{
  "model": "image classifier",
  "dataset": "Sentinel-2 satellite tiles (TerraMesh)",
  "train_examples": 145000,
  "image_size": 64,
  "crop_scale_min": 1,
  "horizontal_flip": true,
  "translate": 0.06,
  "cutout": 0.4,
  "targets": ["main land cover"],
  "num_classes": 9,
  "arch": "vit",
  "norm": "layernorm",
  "norm_position": "res_post",
  "activation": "gelu_tanh",
  "head_dim": 32,
  "fused_qkv": false,
  "bias": "none",
  "qk_norm": false,
  "parallel_block": false,
  "moe": "top_k",
  "num_experts": 8,
  "moe_every": 1,
  "expert_mlp_ratio": 0.25,
  "experts_per_token": 2,
  "shared_expert": false,
  "patch_size": [8, 8],
  "conv_stem": true,
  "layers": 14,
  "width": 384,
  "positions": "rope",
  "pooling": "class_token",
  "loss": "cross_entropy",
  "optimizer": "adamw",
  "lr": 0.0017,
  "beta1": 0.95,
  "beta2": 0.98,
  "eps": 1e-08,
  "magnitude_pruning": 0.3,
  "steps": 7700,
  "batch_size": 256,
  "epochs": 13.6,
  "lr_schedule": "cosine",
  "final_lr_fraction": 0.01,
  "warmup_steps": 150,
  "weight_decay": 0.2
}
Rows from block 3 of a small image classifier, named by matrix and row number. Rows with one number within an expert belong to one neuron, the router's apart. Each number is 128 + 32 x the weight over its row's rms, rounded and kept within 0 to 255. All counts start at 0. Numbers have three digits each.
Before each expert's rows are labels from the 100 images, of 14848, where the router gives the expert most weight on average: "colour at peak" is the nearest of a few named colours to the mean colour under the peak. Only what is clearly more common there than usual is listed. The data: Sentinel-2 satellite tiles (TerraMesh). In brackets: how many of the 100, against the usual share in percent.
# router: router (model.blocks.3.mlp.router.weight, 8x384), inputs 128-255
# up: expert up (model.blocks.3.mlp.up, 8x96x384), inputs 128-255
# down: expert down (model.blocks.3.mlp.down, 8x384x96, transposed), outputs 128-255

# expert 0
colour at peak: pink (73 vs 8.9)
router.0:125109164156116120110156063111118144059097127146109129191159165053152119053070170178149115139141134105143140091107091172033177138073111145137135135128075136115203160139144153089115119138125112145193126116136151165168139160132107143152148098113180128130169159103100143131189089103096115093087087144113154114129158193112149124163105162150079115100150123105141206159131114106146108057143
up.5:128128155128164107138052134121207099128165068132133164128128226177139097113156129180108134128116094157122128085128167187128104128147099171201124131116128125128153147128174130021101128128128124171117099128144128128128100088128128190128128153128101128082132128128043089085128056175133156128093149175128150101117094128186142090128130103164192142128075060078167076083128113130128062128148
down.5:116128151118157101117188147092099167128150130218160074128085137167170154112108122084128075053119157128128118102128128128144110139162145128113128151154090144126128128152090128150197129150087074156151128139104128167128165110170128102128128177128146085125168084066151187128164074128128106156128128097128106088140113104089155073076174191150168062102128158128035180153124106159128177128079
up.6:101128171162156094069128091083128128108166128079085096128130128091148128103069201147028174120068094133095128068080125152128128169077107093168127135128127080199131081112128128157169089153068153139088128105180171131132104128128140128085097101078144114170128128128128112128171071151134155126128197130128130102128141076128116149181101125090158067024128128174106150099131179116157128106128
down.6:065089128100158096059141115148125146100185000136147128105095161128130128128118128119159118053128128203078065044127128199110128172188128128111106128212110144096151128128128128154128145095100176128080100147097140128128147154128130073114110128158128094173203087094126047128137154189140128128144164144079113128144128103159141104138084128105156128128134142107128121098105149128168175104128
up.7:099128128149128107120128193147131128169111073099208132090093128109128102128153081058128136128131173171085180153128202165163128062169158162128071168137128162127128099093128128122169129128054223131077128205087128124128113128119166128105120128175132174129135092144129128128088128160136105095157128099128149128106092172191154172128136174111102182130062128128163145128097144156078128128083
down.7:105091128128128128157098079070158164128099108162128085128211051176128128094136164143141136114128128128168128133128178164140084097157147128128083107128128219128164143113013097128112102128162128128134107109105104116128128078158128113203108125175128090128128095082133167156194084128128128128128054185087128203128128144041165132128128171187128062128111115128128057126112066128192128128128
up.8:177142120148118128128132128132159150052087155168086128165117180146128128128145128128055113128118153074128128135132128148060128170085146187128126128101100143170128137128086133145078102133128093128199176101186128142072128128128128196103190051107147128128084195148139209128128091108128108191143182104093171116173137154094172128181147144128124076132155128188107148108151128142123128075097
down.8:128180128128168091064070093128152191139122156077138116102128143128128128128155125128094159128147128128128109039128168128128128128115151128117163128115148166128117097060104098134141173128088118169110128111128128103116072136128085128132128095083128087118124128128165128105128128157156170180183124128168073128075108051075152174159102083143177109084128128151168128128142173095171189103072
up.9:131132128167103128096128094128085128069162128128128165171085173117171095128128172168065164200128128155111128128082081128076128128066095179148124099111128128163128128128128137094128128128163099163180151128183146190147104115104141147090044128107128106170128152128070129128128068142137116154156193090101157128128074128128108128166128137128228073084151128190058128064128204128128083101186
down.9:106117128087164099041136169128160174145185092062128128125084128162128096189065128103139112072187195152068116062145142111137128128184172129128128128208128180128128105126136096128128185128080129115077128128097128109137128117208128084162127148128110128172190108128128090126145128161093206160094128128108084078128157098128128128134080128155139128077117178128104104128132148128157167124128
up.10:128178041128128064076106128128183128142128128128122128142109128128116082120128128143080148146128152178128128047087152170128215183105128128223159042189174168099138097128179146165120128128128128128128074143135136163148094128128088109128113050068211058128178128143128150117128098128128179147205173128059163104128131129162124143195071128128163090103170128144153134128102177106151043128085
down.10:093161128128183128063133157128104140128125121128174088087180168157149154179118082128079090105138195148084061085181142156144111164128150142170128129128116164190098149101157128121144073162147128162175166126136131095128107064128082128156128178128128099146162125128123177128132113081128146128141179128137128143128107117075199158178128143084212064128106102134080157118128210128163118082082
up.11:135128159121128128158067128143114107128128069136158128167085145198125081147128088097118128088128100165128167128131149152209123135190135128128128091147174173178160119132128153128153166128104127128081064128128125082095122128128128175143099128198061120128128115128065128086097128195132179128128128128128128128126107106183128161128103128128154199081034102128179075174128130128124056128129
down.11:078128164126129104097131149065128163128197108178157128115128186159128070061053128128125128128104202147118096117128128132179115114134071128079100152124128128133099128128128072115162095095099109091094128128128121154128072077146137143128117128167153087136128150143088128100145100128106128156161100148138122118128144065116121134088128163128128153179128128159128106140069128111128128146107
up.12:118084162080128177150128128114105128165071126148183092128128109128170129106128095153206090114152100128176109155184133106181128147197171115092141138186094160125128096175156130091078141130160122142128128159111085155128193160158128128193169172156172168085109084082128093128134146116181073092072078112138156128080148128128128096128169151184118177128165146087128172164063035171193128128166
down.12:128104128128209078086145156116128140088128110107187147145141171160159110105110142082091122085128127162088047075128119128128107169128124128069100128117129108166070140185167128142128065187049160161094182090166102164174128114197120128128078160093135142159081071128081128085105045118128155163116102159172082122128089128095192092149094128093161080128156174128086169166175093128157149133098
up.13:148133128145166050047120079140147128139104092099076128179134125150106118128081188163044174128128128115128097124124128202074138164095128096178111128128128144170185128117128156150128093090082114128135128080133128161147090128110131156084128096058149079179128123147128141179147073130126152128139200150092154133176125091094118137163128141128128053086153111128113133128127128122146089098128
down.13:097083091144162128030092128128149169135106100128161128128078164135156128110110103123128153047135159164065043062155138159128119140154189130114157128183110202128087132128128077146165128093100186128128072128093103197126151129186077111062052110111171070111177117097128128128108128182128206155196128154102151151128128128128167168161092134128143124128086184142110128141081151083181136128072
up.14:123107081128148171101128128180164184128128079128148128128128141057128088077192128128131116101079112169128125121128128114175093128180128150066128098128164201146156163075235164128131196128128128173128134204128128128123179112142128146179135117128227165066128100064128111074101117161143099128128128128110112128053155128128128128091119141155141128084128139024105180100133035148073089166128
down.14:017128082117157062074128128100128185117128128128103112126217128128128087154052130105067128142090128128128083106129114160144100158111062137169162128128128178176128105104101098125153105149128137128110150073178128071111108077179166100184133126128179102128128128152088128066100106128128167128128099167159071090153128128150151133187089090139094128128177118152098177116101128155211128164128
up.15:135114169195128116151128128095089128117128122128148161128109133133128118077048128128099197128063092164115105051128095134128128149111128128185128126128128128166228183128095128079128113139128128128128139148128142153178166120128153138107085123128138128144184183133128117128177060128128128080152128106128163122176128113107128138128154128128128128043102088128128128128142162129096101135128
down.15:072106159142128102052128183102153169150183094128098128087128166149128128147128128125128083019128128181093052058150131121128100101128197128139128128155145187079068128128114121153160194143122178128128128110073128121106134128193096075128128128193128059194128064128105112155132095223140128178175128088105087128128128128163128147095114131130167164051133128106111189166117135128159128105128
up.16:140133082093116167143128177090128069056128095140128128085090177128128170115147124128128170128092128130044074128103096216138191091128071198098128151128128077105194142093128111128076145162182128128132120128166103147094156097128156128128128096153104128128139128157128123081128128128056153128128117128128186128128128125143090142181128128168196128096135063128172128128174091149088128096128
down.16:128128176119164128075128114141147180171178062143128128149043178087128128162128128128128128128072128166128076128128188128156100128155128113155128128073098128110153128127070128128155124128128128145155149128136128128191128133154128094128128175138089128128130128121163128076128131133110128128061187178128128128128128094097128128130128155128202130128140128149128186175224079246128173128073

# expert 2
colour at peak: pink (68 vs 8.9)
router.2:093109149113110095112098091109115144169105074130133115144155087136117121110067045148073143112091093160075124098117070075136112077164089078147189087222145179138159141090133138104107165089187175101129130168105152084081158084108137139127126068145113124130162151198104132129157151132111156047100195107152118187149139131169163132131154096137115165126055099113182122137139124112181093121159
up.5:207119108149117172128128056103136128128110140165187151114103135108128174073154118128128128160094128128128128179128155187128218087128075128172078128128087076107178162128129128072057098128143096154126128128092096172149105119084140211039150139128190161150123151128128155156177097128125065070128159155128174172128113128128099111134128115171128108094113105142088147115158168128128104065084
down.5:169062147069135113150151174128128095162128147125095106087178128118128161128140128083167085128186150184164128128128128096140146115082135128128110155128097151074099117177146128070103128187105128166117128156103096128114128123161210083195128103128128154179179128128128128128128085116181072118128082128132128128150128165101144128128176153195128077092128128085128168177187108140128169143172
up.6:105128128128149116106128130097146150151171132097119078098164155097128128166088128104110091128138121113128073121180109099137069182128116075080128128128170154128039090130092153185197134128055133128078110142099128067096132113128128053128088111160128102116099128178128072153094169125097128174128115181118065128128150091128175120128099088112111136112154204128157128128156111176180163104128
down.6:128148118109156156171128128087128109083149082151128171149128093094128128072038128102128128128117128122145187160151137108150101128128072086173128101101128134095155128128100101109128128092093080183179128138194167128142085128147101086066128186138094128171128152128101128154136061131063074128121148128059128128128128112128168130128083174128186114128117099149143128112175157128128071128107
up.7:138128128091175090177139128128154128128120193128098097092118111118091128146113173115128065150185128076128146157128117078118069153134166128128128162128128106146128079187065128141112128115121134108128110108174160070100135107137128128180143128111070156136092158174164117133128165075076121128128128128167126181163133078108137128128217128133091128128128123126182128128128128161128128167128
down.7:128187183128128221165144128073128128090039113128077146119051128128128106128128172155163145099138150089128128116128141145104122128091078136202128128067128086083169128075081051128062070128223120148167128083167141128150128128128128123105165154144128128189128203128128168128154128128128076183095128081128195128163177104128152096189169128131128077140128050128085128128207128143128128080138
up.8:133121140128077138156122128084131079151172135121138061162128067128060129128099128128128128165168097112183128142127098114095101178128159128128157128102162145127107130158100143159128129128142128131133131144123156055112148094116101128178131055163045128103128169195181159128097161098101099118149150141141075180128123145104153157175148090123128100133102128128091081128141104101202170146135
down.8:128128177108075128183166128052091128128120199163103128089122081128078128099146114128128128102162145110124171128103128095128179135099128099128128110093136085142128128146067122154132128134063109156164176062187128069172128128128128056153130163128139179128091128097143088151128128176131127073100128147136128047128128088075208128093150128158128095152160128200135128081128080162094108128121
up.9:173219070131163155164128174128128128041128166128081128128128128134128166142118128173128122053128128082128128165128162168128128130108117127144128110040121128181128099128128062071159108128118144161128128128170199076168147108067096088145128128060187132128103094128128175140105110097081128172187128128118082137152126147128128128128128174100128158131151080141096161058194140169128128128035
down.9:070128128141120152181128208128115098128065128126128107053128128086116180128128121189128176128180093128121177128074128171128106100195128119081128121141128128100110128121148128128128108112128156097128168092085128128167163128128199064128128128124128218080187128125159128081128185153188130180086128130128128195159080128137084128128201180087093128059128128142128128128094142128128196096102
up.10:161128144188128135128124128197190081147161143106140111128128128128099128128192128134169119169139132128176158120128089128096106128128179175146155128128115155162192114167128137128073085128190108143151126126116128167097128111100164142089131128128071128109103128136190128128093128065128108157128179128166128177128095152089144186131185118179133128166087109128128151076086100128139116156127
down.10:128103138094137148132180149128128128138152164089128099128176082164122145145128156080128128072117183168128168107080128085157091129079167081106120162128097128124102128128039154128115089159105121163128194115182154086161167157128128054142153175100090128228150128179153118087128128097128128086089128128091125071185169128101168128156226081190128128107164159125108159128197128152128145128115
up.11:128138101128128185208143128116122053130128128128114136161128149128175152082150136183180114153153161103101161183128128099105189135132128158117143200153101098096112104180128089118102097147128128112178111119128131170166128099145128152174141138115187170165101074086173124128180128161205084128128177075149177172129128128117054128140128183171133069132152106134128090079117128087071081085128
down.11:121128161186145165167168128128128108108153156187128109137128169147128158128138134057120128096073159166110128093128119166051148128110137128152128174139138164128128181162128174084176071128095140164135181122083085174130085128160128193142088155128109177181111130184128139140122128099128094043108104128190094072128128128054133216056097128128178107109057128152159180128128128059143116095187
up.12:120120128131075128124074117128121154152166085112168118106135128128099069142115128128128136128158060130114100079114066144170160128157120128094149119148105178128122157128157128091113207128166148138128128131088128054166128167128088128143103128128128097128168167067128128137070128161181145128188071134128131080079168087155104128070107155184128177157104081063166101128067128090154084206154
down.12:129149128139128134162145112080162128125103137117079057128128128194128111128128128102159128061149172093114146133128128128128141107128170095162103169128128156128128128157078128128092128098128099143128128128128165122128110128136128089147163155113073128128171183185166122069148115138012131109071182162144152074178164090057199089106145126159127128126117101154184128168097128128154135094069
up.13:128119128128070195128114054117119082130095128186149076164128092154090155117144128184143102155128128119156196187095105128088159137118128136155146128128105097138210147127145125094044109128188128116153139120120128170128163128154119238128155105098128132162076148099128145110176123095157090082128176106158128235145099204132069128167157082141128128173128093128073128112105103098128070128142
down.13:207128128123123127197128154105128128128128183163128072090135080110082186110099128100130128097149128149128145128142084095145120130092102108128118198128096128128106155182128140092087128165098062142165175128140128114145128164137152103153123104100128192153161128153157123099193128158180093128100108128147128041200165128128164128097189171235139061123128128128087169116122086178128165134128
up.14:081104128123128084101128159157128159190128128112147128103126121103148082103080051095125128049128087145106090128142156128167099069175139128128105075128183170128095148118128185094156147128099128128111123128106120113173086149186150052124117178128128150142149077108128085057137115190157202196110107128089179128128119088115128128125128157128120184125091161105184146197089089167103135149145
down.14:128210128153128132095114102111207136133096157128094174174121154173128070128128120141107158078128187094127128072097161169101138083073180128128137141061128146074174128060128123201128128112163118128163128095165128141170117076128080098128148128128128145195188128103104140101128115128128136171148138167128134073183138130124168196114128093128128140138128128201144054147149128109128068106155
up.15:128128159137081174128145083090083080148147159183138048128128026128110165128120169122164065137142091128162199175128116105111145133115128073128134128147156146136122153157120145100096128128156128112128146135128128088116134128128128178184128098128128147107063155157128128129128143085110118057114146088194111202117128146128128100113161147157119128137128106114069137119138128100185128133138
down.15:155128128108128135205113128076139140128128128128128105101128128121128103085118156099128128090128128134128174079128128152128111147128056151128104128099158099128128093155086091128061128128173100163181128128185128117205050161134128060156147158061150128128128128128198107122196067173128075118128103138138173096179179128079173116128146174196175090090127098128132164128104172165085057102128
up.16:128115131142162128128148160128198182128078132128106128149128164128128128128128108125171103128128160081128128187128079128084080128128214128128113220159062128128123080123122128148074128156186103128185172072128139124128149137132144134128195177128151152067128128128092128128128157128128128180128184082151108097140163128128188128097202128128074128128144128128128128128072128181128154128153
down.16:128128223128074128128204091123128128128093204128092128128110143118060128128104136145128183059107136112128128075085128128051038151149122095145141128128128148128128189139119128128128128128191092171152128055128153095158117204150128080128188128087132128223128168128149160090128134095160128153110128089124137128161160128061152165128189163177128128160179128168121138076128169168110128095099

# expert 3
colour at peak: pink (89 vs 8.9)
router.3:122093145101134077136122166144141176180178105137126133100117112127163139141148140085103125158146152204066095114147160094161099104114155122114122090135150123120099164112119157127158100182134139151095092106072108107184114178120187094136115106153162130100127089107133133069108152172138137116157091052127145043118117101108067086114118156161125105116168187162119184193165105163114186192155
up.5:100157105128112147121155079072158113059128048107073136128062143128096096154105140222157185161100099123133128114128105225109139143144128113196167106157128103128154081102138068126162102043128128089201065107167166125128113059045099134128128128107092096113051159128094191181128147124128130128108176128128118128202170128128112177171074128107152106128126071160159063143182138132128044091103
down.5:086172113120128064106128139128128167128128110095081154158125187155074082184094128128143128098156130128128079084187138138128097128118128145128161128139128128147128128137108056164180128106111128094128128127170128146069070128055051107128146066128128090128128128128087139128128065128088105167126102172051083127128102149128163110170128128152128128138089058100103041128132192111163100170072
up.6:128128088128128137128121112128128218105128142128051128140037128159128092171086175189140128165187143128128128128204128128103092128134118028218146128115172061110128128088113110128110141099143128128154128074128175086120079109084128100128128149130079128125105103160128159164113128128128155128128151152128056182128128111116044102128128188079094128117199166161088128126232128113128128128128
down.6:128178082128116082107083128145128128128097115128128186157103128207108101139092171128129128179128112128138107174106153161076145128095161128174090096137087128128162119095100128165145135115171114128189115029186141134052128078128074128055128067122114048155143106174124164212152152115088128114127128128103145161128115170082128171128128128088147114128128079173128096110128198140128128128135
up.7:128149163163097179198115128099079075162187128128099128079128069105155133128144181128144128128128088128171128146128158128149128128159128091128128218073128128121128128128102145106105054146128061081185165077159103084159128147147152101208087183098128231078074128155172128094128160094128095091128128046159057128129128100128128143114128128128128128128121137146128104091195134128145145150190
down.7:160103170141095128175128083144128132128025174164109196092092137128164153128176128185152154162162075091128157115108166131076129128065128170102128128128111076106128184148130128128128072128184128144128128086139115160129106095083128128070128109143128128133075126118166128140188081072170128128122117128137138161128128128128135128132135120128128103128153128128077084128178128128128121126131
up.8:126124128195137102128128120071128128128107128145142128114128128193175141142108165128128215203089164128128103097128128132179171181133156128192128107128128128128197128076105128128128142142114108087138090133128196151128127089103124128100128128128159128144134128044081137205104140135128164129152170128128128128150127128104136161097087182087128107147203105128115128128063229154128119131177
down.8:090128128128116128088102135128167214128181164142160096106114128202139128172099088114025128111128167127111078091128099165101112207181197166103121098199081153128110122128179128128141148078128167096171109120096155158098094103128135128111128106128108126128128128155128099128101130091125150175128128189114107120148128090125186167185137137128168171151087128128128160107102129128091166128128
up.9:168093127081128066065141127139128128128147074128150161128128136108164098093081128087135128147082179192078128092085139140128175156128128128128128067200128122104128145054145128115142162149116128170060079158128126188161128128156160128082145094128183077128173124128083101078128073217114168125128128152128172089128121107181128076128068105146128120076158128117158167197143074171094159128128
down.9:074147128128163145128116141153172183114134128099131128199159128128123102167128125138128128080128128085128043090174095103118078160128180120085172128048210209153081100169100128182128190128128128128128166106158128065082094128128128108179132123162075101122114121150127113150106123112128166128088190142109108071141134116140182151191083128130128182108128135129209100128098128146128176221128
up.10:086128128148118153128128099070112121053111128184118128139134128113104083128113128145128101153184093128092138145104112128134146215128116101081163164128128203201188128097098058104135140128128128117201128102148184080031153089082064128154149121128128124131134128091130132179128128151128092120164134143128128128144179128134115128128089128083128180179128093166128128128090167128117066128123
down.10:141045128246120185117138128157128124128133163118128128128128128123171128092208122164081146128085128089128136124156082128074094095104173215067092218109062089140062128128128128139150142181069128128155131128148134128128142131124128201149142082088128111128128067102148100149171093140159155110128152135198128169152086128138137180128177187189068128139089114112105151079128079138151080096179
up.11:128128128146162157129151063128128128128124106128064201128116128178128124149104195153101163166068124128157128117151128128128128163085128109185110128128093157128148128135101128147147128100163047055151128095128211160128065128054087150128087113128109128182099128072123128174128138122076128123115128115128141163128128128132128164151062150084125128167166110197132128139128128172128128079133
down.11:128120128128145128128158153122128164142145128151128087128128128208144092154128142128138114128083128117061128140187128128125113128128151128098082096131095128138111054040147130128185128112165180128114094092114128085109162085095106117171158128164128100128129141112128083159128128128128128128179141183128102071112205080128128191128057128100128128143105139105209128182081151138170128145109
up.12:070098128103110128182128120128117128128086128128128136119106128087161064122195073115128178090128122181209087128128128128160146102198151234115091163128151146134193128113159127067128128128128133153117128147128108153094128100128128156135128188128128154081128128122109090128128128127107083184157111128128124077128084073165128106127124203138190146140106128128128128124151171102128098152128
down.12:119068169168146128128129128191082128128143130130128128076138112089117132095164128089128128123128127085191095092073128115196126128128128039065128121133128128127128128131128128144128128157082128128128136176157159160162189207157171128122116108127112128060067128128074184099146128147173128185084081025128119128128164128104178097128173113176055128158159112128080128035117088104114128128196
up.13:128199128195128177174099128068128093086102137128081128128147098181128063128093128118159135149180128118128184124128112186128171160170054116132163128171128131171121083159107093128136128128128128128212121073186139068130128128092067128132128128129162118128068122091108111188105128158073128083188128165141057128092219154128128128128128135056128178128112067128128081128055166059128063128128
down.13:147111128178105107054041169156128128128210097128128124128134157069128110136118180153140106159096183150128037102128184146125157125092123122128113115219128133135192090128128128128156090128122117128157092179067123107129146128128167109080132105144152136085128128128128152102072152128145194101193128145121128172128128128145155128156128174128128108087148219128096128088110128044073128067202
up.14:083138128068129075128149128128128188110104089128128108076204116119128130137072131128128178128088185189095062081111128142115124152093147128187128080185176104101112128071128128121127200141101128165083128164153128126161152140189126118108149061147128128128110131170079123128111071163128132129111128128095168127128148142155170147173128072154077109110187145111201128156109138105128167133125
down.14:076166125135165100052128158128163117128128128151142128119197112148147128199078104116128151073136168085128128074150128114073128140121181100129128160128200128124074128113094146154128101060113154154169151099128128103059102105095128118223128128181065079093136161128128128128128128128128128160128128128173078077128128128154180128128128151128128199150128084128172128115128141088128196175087
up.15:128128195053161137128121086128128165175128177142083166166128128118164128128128185168128092128112170107154128150124128066098128133128158128146079199032087128182146150162128128083114128128128089128104182155128179128081140128098128104128152214099128153151170136158107128072165128090128128145071128076087147128105158130140128106124173105128128127204146179128060128128153098108162128047101
down.15:126201127173108128128098128086141128128043176176113128101128128213141183175175119187070128128128128036148137120162080119108148113132131184128128128106156128202132124128101056128117099128187128100128201128229142101091128063089079177128183128117064083081128101144068137125167123128117119139128168128116118152209122128112114128157049122128128128172128062178142072133087136128179128128128
up.16:100146128107084121159150077108128112116128127114128128153107166201128050117128092163128133128128065162146163128082055115032125119128128136128064104109128203179154128128162085079100132080160105128195128100188131091115149076119072118171128128128087128119128188109111129128173128128154096121128149112128130075128128144143192092135109121103140129190108128096128095091112124123128055128138
down.16:083093128117124136135128128116085095121109118128128117152128201151128128177178128084185128149118174128066197116096161049128072114075167168216156136128157111121110157095046174128098169128092128133128079106128110187173128104143163188151128099042128128128108128125128117128128102128170108148158119085128088164121148183166128108120115128128179128168128123116166151184095128112161072128128

# expert 5
colour at peak: grey (96 vs 27.5)
router.5:089083187125162131135129171103125150176149115100115088094149099112175089129104085121113093064098126159119101142194080095153071198167140085095144103157144170136095054119090125141151180092065169087115128157128141083139156173175106085131153179152140101148150091142113055144085147160123146138100098156075108117126186119131160110080103111106102223131133143097165132141124119135184109106098
up.0:110128163160064123128142071080128099128142077128152083105224097097092138128128153146176155204128057103176128128051093078128188142093103173152128128128128117097147162102172100095094135155160128157144097162128140107159128147081101163128114046128164128128096137086117128104128128091153095038206073128128139215094128227167128173103093128160091163156085092087080101118100101110191113158166
down.0:175095091128144100056128074148120146168154142173151118117088165081099142128128136152161153111120159110157116158145128140138138082136176099074128195097053114084153139158179112146164108079187086154151158147136117128148087142157159157112104177141139107128186146071115128128128091231128110153109074128168144117112094086142075080174078128176168111179094161128147128144128085128109128121121
up.1:128148128128149129159135128128115128128128128128128128128171128128105073128128135128109075083083172104138128114128040108038078180128128128160128144128128128128128087161128061158145128125140132081141192066162182080085128018116113128128181128116128128174147164168128090128095184089058128128128135142081128168194203128113190104128128128128156122128145119194128109128128152128133173123119
down.1:128128128128147122054128103128176158128128061082121127123078176142128095128128128096128128094078116161124128065128134128203130128183155115128128101128152087067127106030190128128145167146079128128092087128128138128140167118118119159128109128128112104119128128129128120087128100154128203128128128194125200087128107042181179124118082167065128161128128163157117120127127128133128176128115
up.2:123103151118128112128128111115082101145163091145210128161113114076128087108128128097158128134106091187159169208074109128128128169121094151128128107160162128125139128106128164112128169208128151255087128128128085159128176128157144131128075159090156128052128116162076102077130128094128128107173128128128125143049119128128087125091128138206137110089069119128156123110128071128094128118171
down.2:128127128128128120175128079142150128100128065174085182162029128128142128128128157143180226128078100137115128128119142128107118144129128128186128183128128039108128115109128146166169060106128092128128087128120128080105128150110181146127128128128082111210113128128169150137128168128159082168128146128128128128134121105128070131128128180128128128135189102128151098128216126124128061074093
up.3:178108171162083111156148123128128054117095128156146081115137128128128185078170118128184128145172056108093164156108176128106174091128128181157117157128143095098171184128122128094096128167116063171128108166128069128172155128128128128115105143087162211094113076072096152128190144110128101076172128132196150195105120155110128144131190171128113128128128121128070119128149072128110153107128
down.3:102110105173120062064118062115145145128128105138141159168044119142128128170145196110117145139128115116096147088145165150128179128128124105138118133128115120084128112128138161154162128106108128147151128124128070155155080128154171108112093185168100113152155155082128128090145138128171149128166140201106192085128110087128093128100093128124128094096167108162154120182118128128136155128100
up.4:128088128128136137137189144192128197161128121106167099128128157093171177090128128099131145120110132138128104128165182128221122128161155128044097087148090119084107125163128128128146128116120139128086128179096102176162132179149166128127128100135149094138098066128128114128109085166145158128080117106101177140128102143148151076072147128154080148058149147040155201194101066163082091128074
down.4:128102025133128099104085071120177178128128157128109163137066195158125130179206133234144128146128166094152103128157128155092128146154128201128114128160076128100159128128128128128128128105162080142128128128154118128105105078145103150086168128086139128144148128082191128173151128152140128143146128171128146128128091128131100107175128128134087156185100128171128074128044116128128092114105
up.5:153085128148128146157139161128071085078095128128119158107102120087162128065128097128177128128075098158162144152077128206151128053093080171099106090128128112139187195128128128088102141155128174173155122132137056159161128128118141164085085176128158219128154128088066128073128055122178115105185128077128128155099133143146073118128117137184191123128128076128066180080157128128081059124170
down.5:106128128081113128145157104107128144138128095109197128151078179159093150122090128099182128156160140128182115065041097148195186128128182128060145174128128120107092128196138168128179128183117128128128113120061069151166104128157157128119128106072128084094117161128128128180173151175128142189091128128198174077050128128128101045147100142140090151191107169087128163101098063138104117128128
up.6:183149086185072115152087087107079100122112092221157131128105112136124176079147102154077128103136102128084175139097107187163128068128102128128128128148141128138154191141145149093090099151128107128114128128151109112128117149102128156095137119128182201128115128128128173134156070128128117096128134128128149128085128128086104128133145184163150089128095081128066116128146128079063079158174
down.6:193055100150128134096165088106128142073128128186134094148070177088128128183167112109120122157209128119157128128138105108134144145120128146120073167140077152140128088105128128144128156128150105150128085128150088117128107096169128148080128180089169128146082114128152114141102102128155095137152106161157156128128135108169097073128152179175149182128148108128128128203103064168153179091138
up.7:128106137120134128132114128128152128138129103128155123112172051104194147091123170114121115151108095160128095093128128111172125128145086145128128077172141147128123128148178179128151128142142160158115076128123091128128149210173195128120047116137166113128086061123076128103128000159128147128138113101125128128098128093126107110066128143185166130055164143092139174153117128156128128147128
down.7:128072059128155128121128069111214108126070110174128129128100222202089111203128109183128160176158122128128128128128085128034188128141156184128128128099079128128185142134128128135128096128163060095157181128146130127082128128128114128128128099128128069142143128128163181122165128110089054169048128181139164180128128188128105181163094123128128187206154128128138128103102156098128087096128
up.8:094158079158148128111149128065119150128141128097147140124156179173128113128142128128087128089070167128161108106128069128128095149134151128167128128128130179128086108128142069173166128128118112084128169080128160161087098128094077128099170141120088081156117173128185128164113191128106150147128195128098153110128128128128183161187090128101136147228128128209150046082093154107099128128128
down.8:128128128111117117061080128149109166176128110097128128158080154145128128170177128113128123128143131159122063093128128128204095131128160128086126128128128128108089094128128155154136126128071174128128128128113158128131168128128139154094128128145114093122128107074137068128140137153128157133168066196128153125091132035169161128084098189083098128095128128146136109154127121128091118128093
up.9:128114128140109211128097075112069128132128074128204120165128107128128176128128128128128175147053079133150128106058026128119195132156090128133128076164128111128177179063210109118128120128115138128119128128155128179131161128117145128091065123128128118128128128047092097128128128162179162128188160128128192156128128124143127128128069104128188077144075113128115121152083129128128074128128
down.9:066128128141128091083048139146128175128177128163128128143136128097146154195128168086127128095169156093171091128150128134141128159128090117128178158080134128128109066070128128206182128128096182159182128128100147128135118128128128141127128133128113098128069128128128128144182128128146104128128128203075160128128128121179128128128128128053128103158076128172160128184128128102212105128082
up.10:128072128128114124082128128128063137151161089105190128127076128128164128109110117102104133128101116191128100085070127128214130126128122128074128108206165128068126136055181128119128142128128208128061106205075112164128143128148142128085128084143128131128128128083069088120128150179135153112187128127128181081055128128167128088128124128128116121089095128061128165128132128128125128128139
down.10:156128128168128119110095055173196186128071128128140128128115128147106128180175128156138093168074144128186086128135137128081128128147184151128128165069094128169118128128112108128113139135134087132128128128128128179128128080128110191069170171080062128142128128086128146172128182152128128152128128168098128128120102128107128197128128128071096152128120086128135097112128128082128128095094
up.11:069169118128169119128151084128168175128115163122123128148089132172060105172128107128128114102131136128167128084128110106081089150168187090175193180128089186175109088183106128168159128128128072082175180111131165122061128097128128112213201189121084119128089128156163105150128201128108093173090145165128108121160135117087159158128130116085088141194129091137137079140128136128138128156128
down.11:098162128133154118082077108128116172158102096084084141128109158160128128169128156128158111103080141128119070128128112109128089144128148084128128085109128136128066069034163128161170137128128159128128104128152158128085128128128128168090128077179106047102095073083161128163128142128128128089193128168128128128154112049184146120100128128083128129123128128163109128161110161128097128133128